python train.py --encoder_arch="regnet" --model="image denoising autoencoder" --dataset="telescope images of galaxies (Galaxy Zoo DECaLS)" --train_examples=88335 --image_size=64 --crop_scale_min=0.7 --horizontal_flip=false --translate=0.06 --bottleneck="denoising" --downsampling_factor=8 --encoder_norm="batchnorm" --encoder_activation="relu" --encoder_channel_attention="eca" --encoder_depths=[2, 5, 5] --encoder_kernel_size=3 --encoder_stem="deep" --encoder_widths=[48, 96, 192] --loss="l1" --latent_channels=16 --decoder_norm="batchnorm" --decoder_activation="relu" --decoder_widths=[32, 32, 64, 128] --decoder_blocks_per_level=3 --decoder_block="basic" --decoder_attention=false --decoder_upsampling="transposed_conv" --init="kaiming_normal" --residual_init="none" --optimizer="soap" --beta2=0.99 --lr=0.0024 --beta1=0.9 --shampoo_beta=0.95 --eps=1e-08 --precondition_frequency=10 --max_precond_dim=1024 --merge_dims=true --one_sided=true --adamw_lr_other_params=0.0015 --grad_clip=1.0 --cautious_weight_decay=true --ema_decay=0.995 --steps=5300 --batch_size=48 --epochs=2.9 --lr_schedule="constant" --warmup_steps=100 --weight_decay=0.3 --adamw_weight_decay_other_params=0.01
Rows from block 7 of the encoder of a small image denoising autoencoder, named by matrix and row number. Rows with one number belong to one channel. Each number is 128 + 32 x the weight over its row's rms, rounded and kept within 0 to 255. All counts start at 0. Numbers have three digits each. After the name is the row's rms in percent of the matrix's.
After each channel's rows are labels from the 100 images, of 14976, where the channel reaches its highest value: "peak at" is the part of the image that holds the peak. Only what is clearly more common there than usual is listed. The data: telescope images of galaxies (Galaxy Zoo DECaLS).
# convs1: grouped (24 groups) 3x3 conv, stride 2 (encoder.blocks.7.convs.1.weight, 192x8x3x3), inputs within the group 0-7, a 3x3 kernel for each
# convs2: expand pointwise conv (encoder.blocks.7.convs.2.weight, 192x192x1x1, transposed), outputs 0-63

convs1.186 084:132142132132101123124229072130139145164107171119107115182166132192164182139128156145147117170096112143101189106139141153123092116106163138102137185131141135065155135091130106161156116055202116127131122117130109179093
convs2.186 108:122152071136095117176164129054128152124109156106157092107140154157223100109128090115139177131114128119117118198165117120114188139117142135155168164129163157141104155186180165117130145096087056
peak at: bottom right

convs1.190 083:114132145138118078126100092125110159136126192124130170110112122115124148128129155117117118116121170118100162134137113113107135116145138122120109115084202140107168124149116149116252150150255144118140138157137126110060
convs2.190 101:118208117118088091085186173145138198089118188100183115130126085164139134085122104098142147131098159183180119107099137084118113142120182150170136123129103108122166147187166115110120101183098114
peak at: bottom right; top right

convs1.128 115:128134139121110121142212094139088124118149151160051133114129129110164143125047174125127116157062146144119131127114131171104161075106123141134114133071118115250091111108114167144136114075125160125127134165120143112174
convs2.128 091:118166108188155122106121131076137116114106123109180073093129183139174128100119106089160148184214150123154162122163119096116185175112188195131153141126121143137116154142151154135069116107097059
peak at: centre

convs1.138 110:170082177174118127135102145121109148117089178150152142155128128197168095152091187101128120086200048102149070117198098123142129117124106196128122106153150096133161102110144121084127149150130131139107083125123122182100
convs2.138 088:154151095145134048087120121096130143144137135115161092080143060098137114116133112106106082136154152069144108140116138140107164177150116146085113140115104134128055076127201202092162102127132144
peak at: centre

convs1.139 124:176080143130114103111129132136102095127143107108129119141128100141147141097117120105132154131149115143113149118195104166093183125120135147050163088184044140058203120112122134131127123136126113129165112189070149077203
convs2.139 101:145127068140119077075104102099139102119149096058162091108122106083116189132186133164093061159151113154138185164111149112102171162133128118137142146110095103112096097131098133108133125089128099
peak at: centre

convs1.12 101:118165138105067117158147184119136139176134127098139139142099112112130105084117127124149098103153122117096093131129153129086196154164229123104109117127050125086081123127138119141111117137135157112188199146128117179208
convs2.12 145:138119153099092137120157143143133149101162125189171145106136095126042146109087106119133121072145145156155113080091191140120135109147102149129105134114137071146106173135130111147134121129118105
peak at: bottom right

convs1.125 101:137126147128130217146132255133123119135126115106120063135119127147137133110149048133132150125139082140110115117133130126139108132134186124122113133129112120116110125127128124144106131109113117156105144098206098221102
convs2.125 146:115144177124142169144126138141110124131153184136145126062133120115151105102160121093132158094178145109119071089182174160158127140145100184105105187255164136165142150087133112115168139122131140
peak at: bottom right

convs1.136 100:108126159114116122099103106128115128169108097176255159141155154147153150128060100146157143124104124114143109094085121119159109122099110123108156120106113116142114128122105112094114177255149132128119132124119122164116
convs2.136 107:134109068077076100117135102210095162133145144115112166130116126111123067105154135116105129084100120041104130129106138076078132129181142094137086109145130124152132114043134118058111107117130172
peak at: bottom centre

convs1.165 105:127120121158097176145172193114142127124167119130124097127162142141085093077194113117117051191141241090082119138177140091108138099103123106141105135122046131129088139118161146126132134138172112134108121161121127132112
convs2.165 094:088143074131096096074158168129158099113116129156095044104116132145063109111108144120111153175119161077153166096159118109121141072139181139132117123138129091133068162096170187098120058147139080
peak at: centre