A small image denoising autoencoder, trained from scratch.
Training: soap at rate 0.0024, batches of 48.
Rows from block 7 of the encoder of a small image denoising autoencoder, named by matrix and row number. Rows with one number belong to one channel. Each number is 128 + 24 x the weight over its row's rms, rounded and kept within 0 to 255. All counts start at 0. Numbers have three digits each. After the name is the row's rms in percent of the matrix's.
After each channel's rows are labels from the 100 images, of 14976, where the channel reaches its highest value: "strongest on" is what is common among them. Only what is clearly more common there than usual is listed. The data: telescope images of galaxies (Galaxy Zoo DECaLS).
# convs1: grouped (24 groups) 3x3 conv, stride 2 (encoder.blocks.7.convs.1.weight, 192x8x3x3), inputs within the group 0-7, a 3x3 kernel for each
# convs2: expand pointwise conv (encoder.blocks.7.convs.2.weight, 192x192x1x1, transposed), outputs 0-63

convs1.2 101:129127136124130118132142234121114121129139134125117121140138124128132152128127079129133134132122114125125225129135125120151134122133087131124131135148148136076077123137143128145141129127080119131148130146109134103177
convs2.2 119:142147095122103094124132153124125114123148099148119109155133137144100207197105112131136151123123133174156139107179101171128134149111138150136147087091106131127153142118131130108081095125149103
strongest on: spiral arms: yes

convs1.163 090:133137123093143116125132112126123126127152135097169132113136105127143127103096133128111116118170123113105112111132112149147118113142113163172167180188185170181177127099119109112113124130106154127156125095142162132152
convs2.163 140:133127144129136146140109157121139122139109139128131141129127137142141134118124104127132121133138104138110117128126148129133140140119113162109125126125126138150126145177143115126114162141141142
strongest on: edge-on disk: no

convs1.153 100:134151138138131101151152108109104121103173079102139130123104090114148164094099133129122158121146118119065139132126122114151136119101138158133116105117118126122126141149150135111238169117133110117114116135131119111119
convs2.153 109:098104113130059124081162150160157147112155136137144127100157152135159121136098131145126125115150163117118131143171119128143165120073150142119137140108135148124139146098141111118129118125110099
strongest on: shape: featured or disk; edge-on disk: no; spiral arms: yes

convs1.127 110:127137125133148112115255117128122129125127143127076129120129123121126146136075147132118137132097127120097138127135129108141124120194118135132129133140122128117120132124124138130170138096135124137128135135116145143123
convs2.127 139:156152124132141135115141123131110147125125139146126131095132148107138154140152105104134168134125152117113134102124115126129128149133119119132171103166143122191135146134112144121089117136123162
strongest on: shape: featured or disk; edge-on disk: no; spiral arms: yes

convs1.124 086:131137132121123119133133140128132121135129099144128115122149107142128110136135128109137132119149166137140142116133117122139106109156114131164165152178255137170196133131137113121097122135121128115109122107118120115125
convs2.124 131:143104161112163156119109122134135126126133131136128156130122121108107128107110133126127079067107094096115118110098167124111069140156122121120125094136124086154125128171119114148119116145108149
strongest on: shape: featured or disk; edge-on disk: no; spiral arms: yes

convs1.172 105:137144147126114115132174230123117116132120139140143115117108123114121098118092096135131138138095125125107121139100163148128071097157145123117113143141101148127111132100110103115084135101126125154150129184147122097152
convs2.172 116:114125045097088128110118140153127146097147128157139119120123173137187138146146134136140119121111133120098164138104097143118137171101130113105127146094126163111136120154155105121108133167089100
strongest on: shape: featured or disk; edge-on disk: no; spiral arms: yes

convs1.187 110:119131105138136218116121090118124090128175120140136112116111120120084113117121096116134116113157115138133154123118161128161071125120145135124135111141082138143159117145151136147057117138136126117140142092161151115145
convs2.187 108:147086106121130154122120131135109155171166124148129116095150143133109133132073151112119169135151168138146111121159153116122086133171092112117122115177165139151098131117086131138102107145113145
strongest on: shape: featured or disk; spiral arms: yes

convs1.132 103:137141148112151058110131130118123127141116188127140076138127164126078200123116124140122113120122103138130132107121096133090175136136096118094127141151075128128150128115097128101155136138122123113102134145103123160121
convs2.132 099:130177159151117145076114141095126106115114125140155064143092114153119110176141087120144129125124166136114114112108124175169148118095173169160117105115143120147155158103153136147128129149123140
strongest on: shape: featured or disk; edge-on disk: no; spiral arms: yes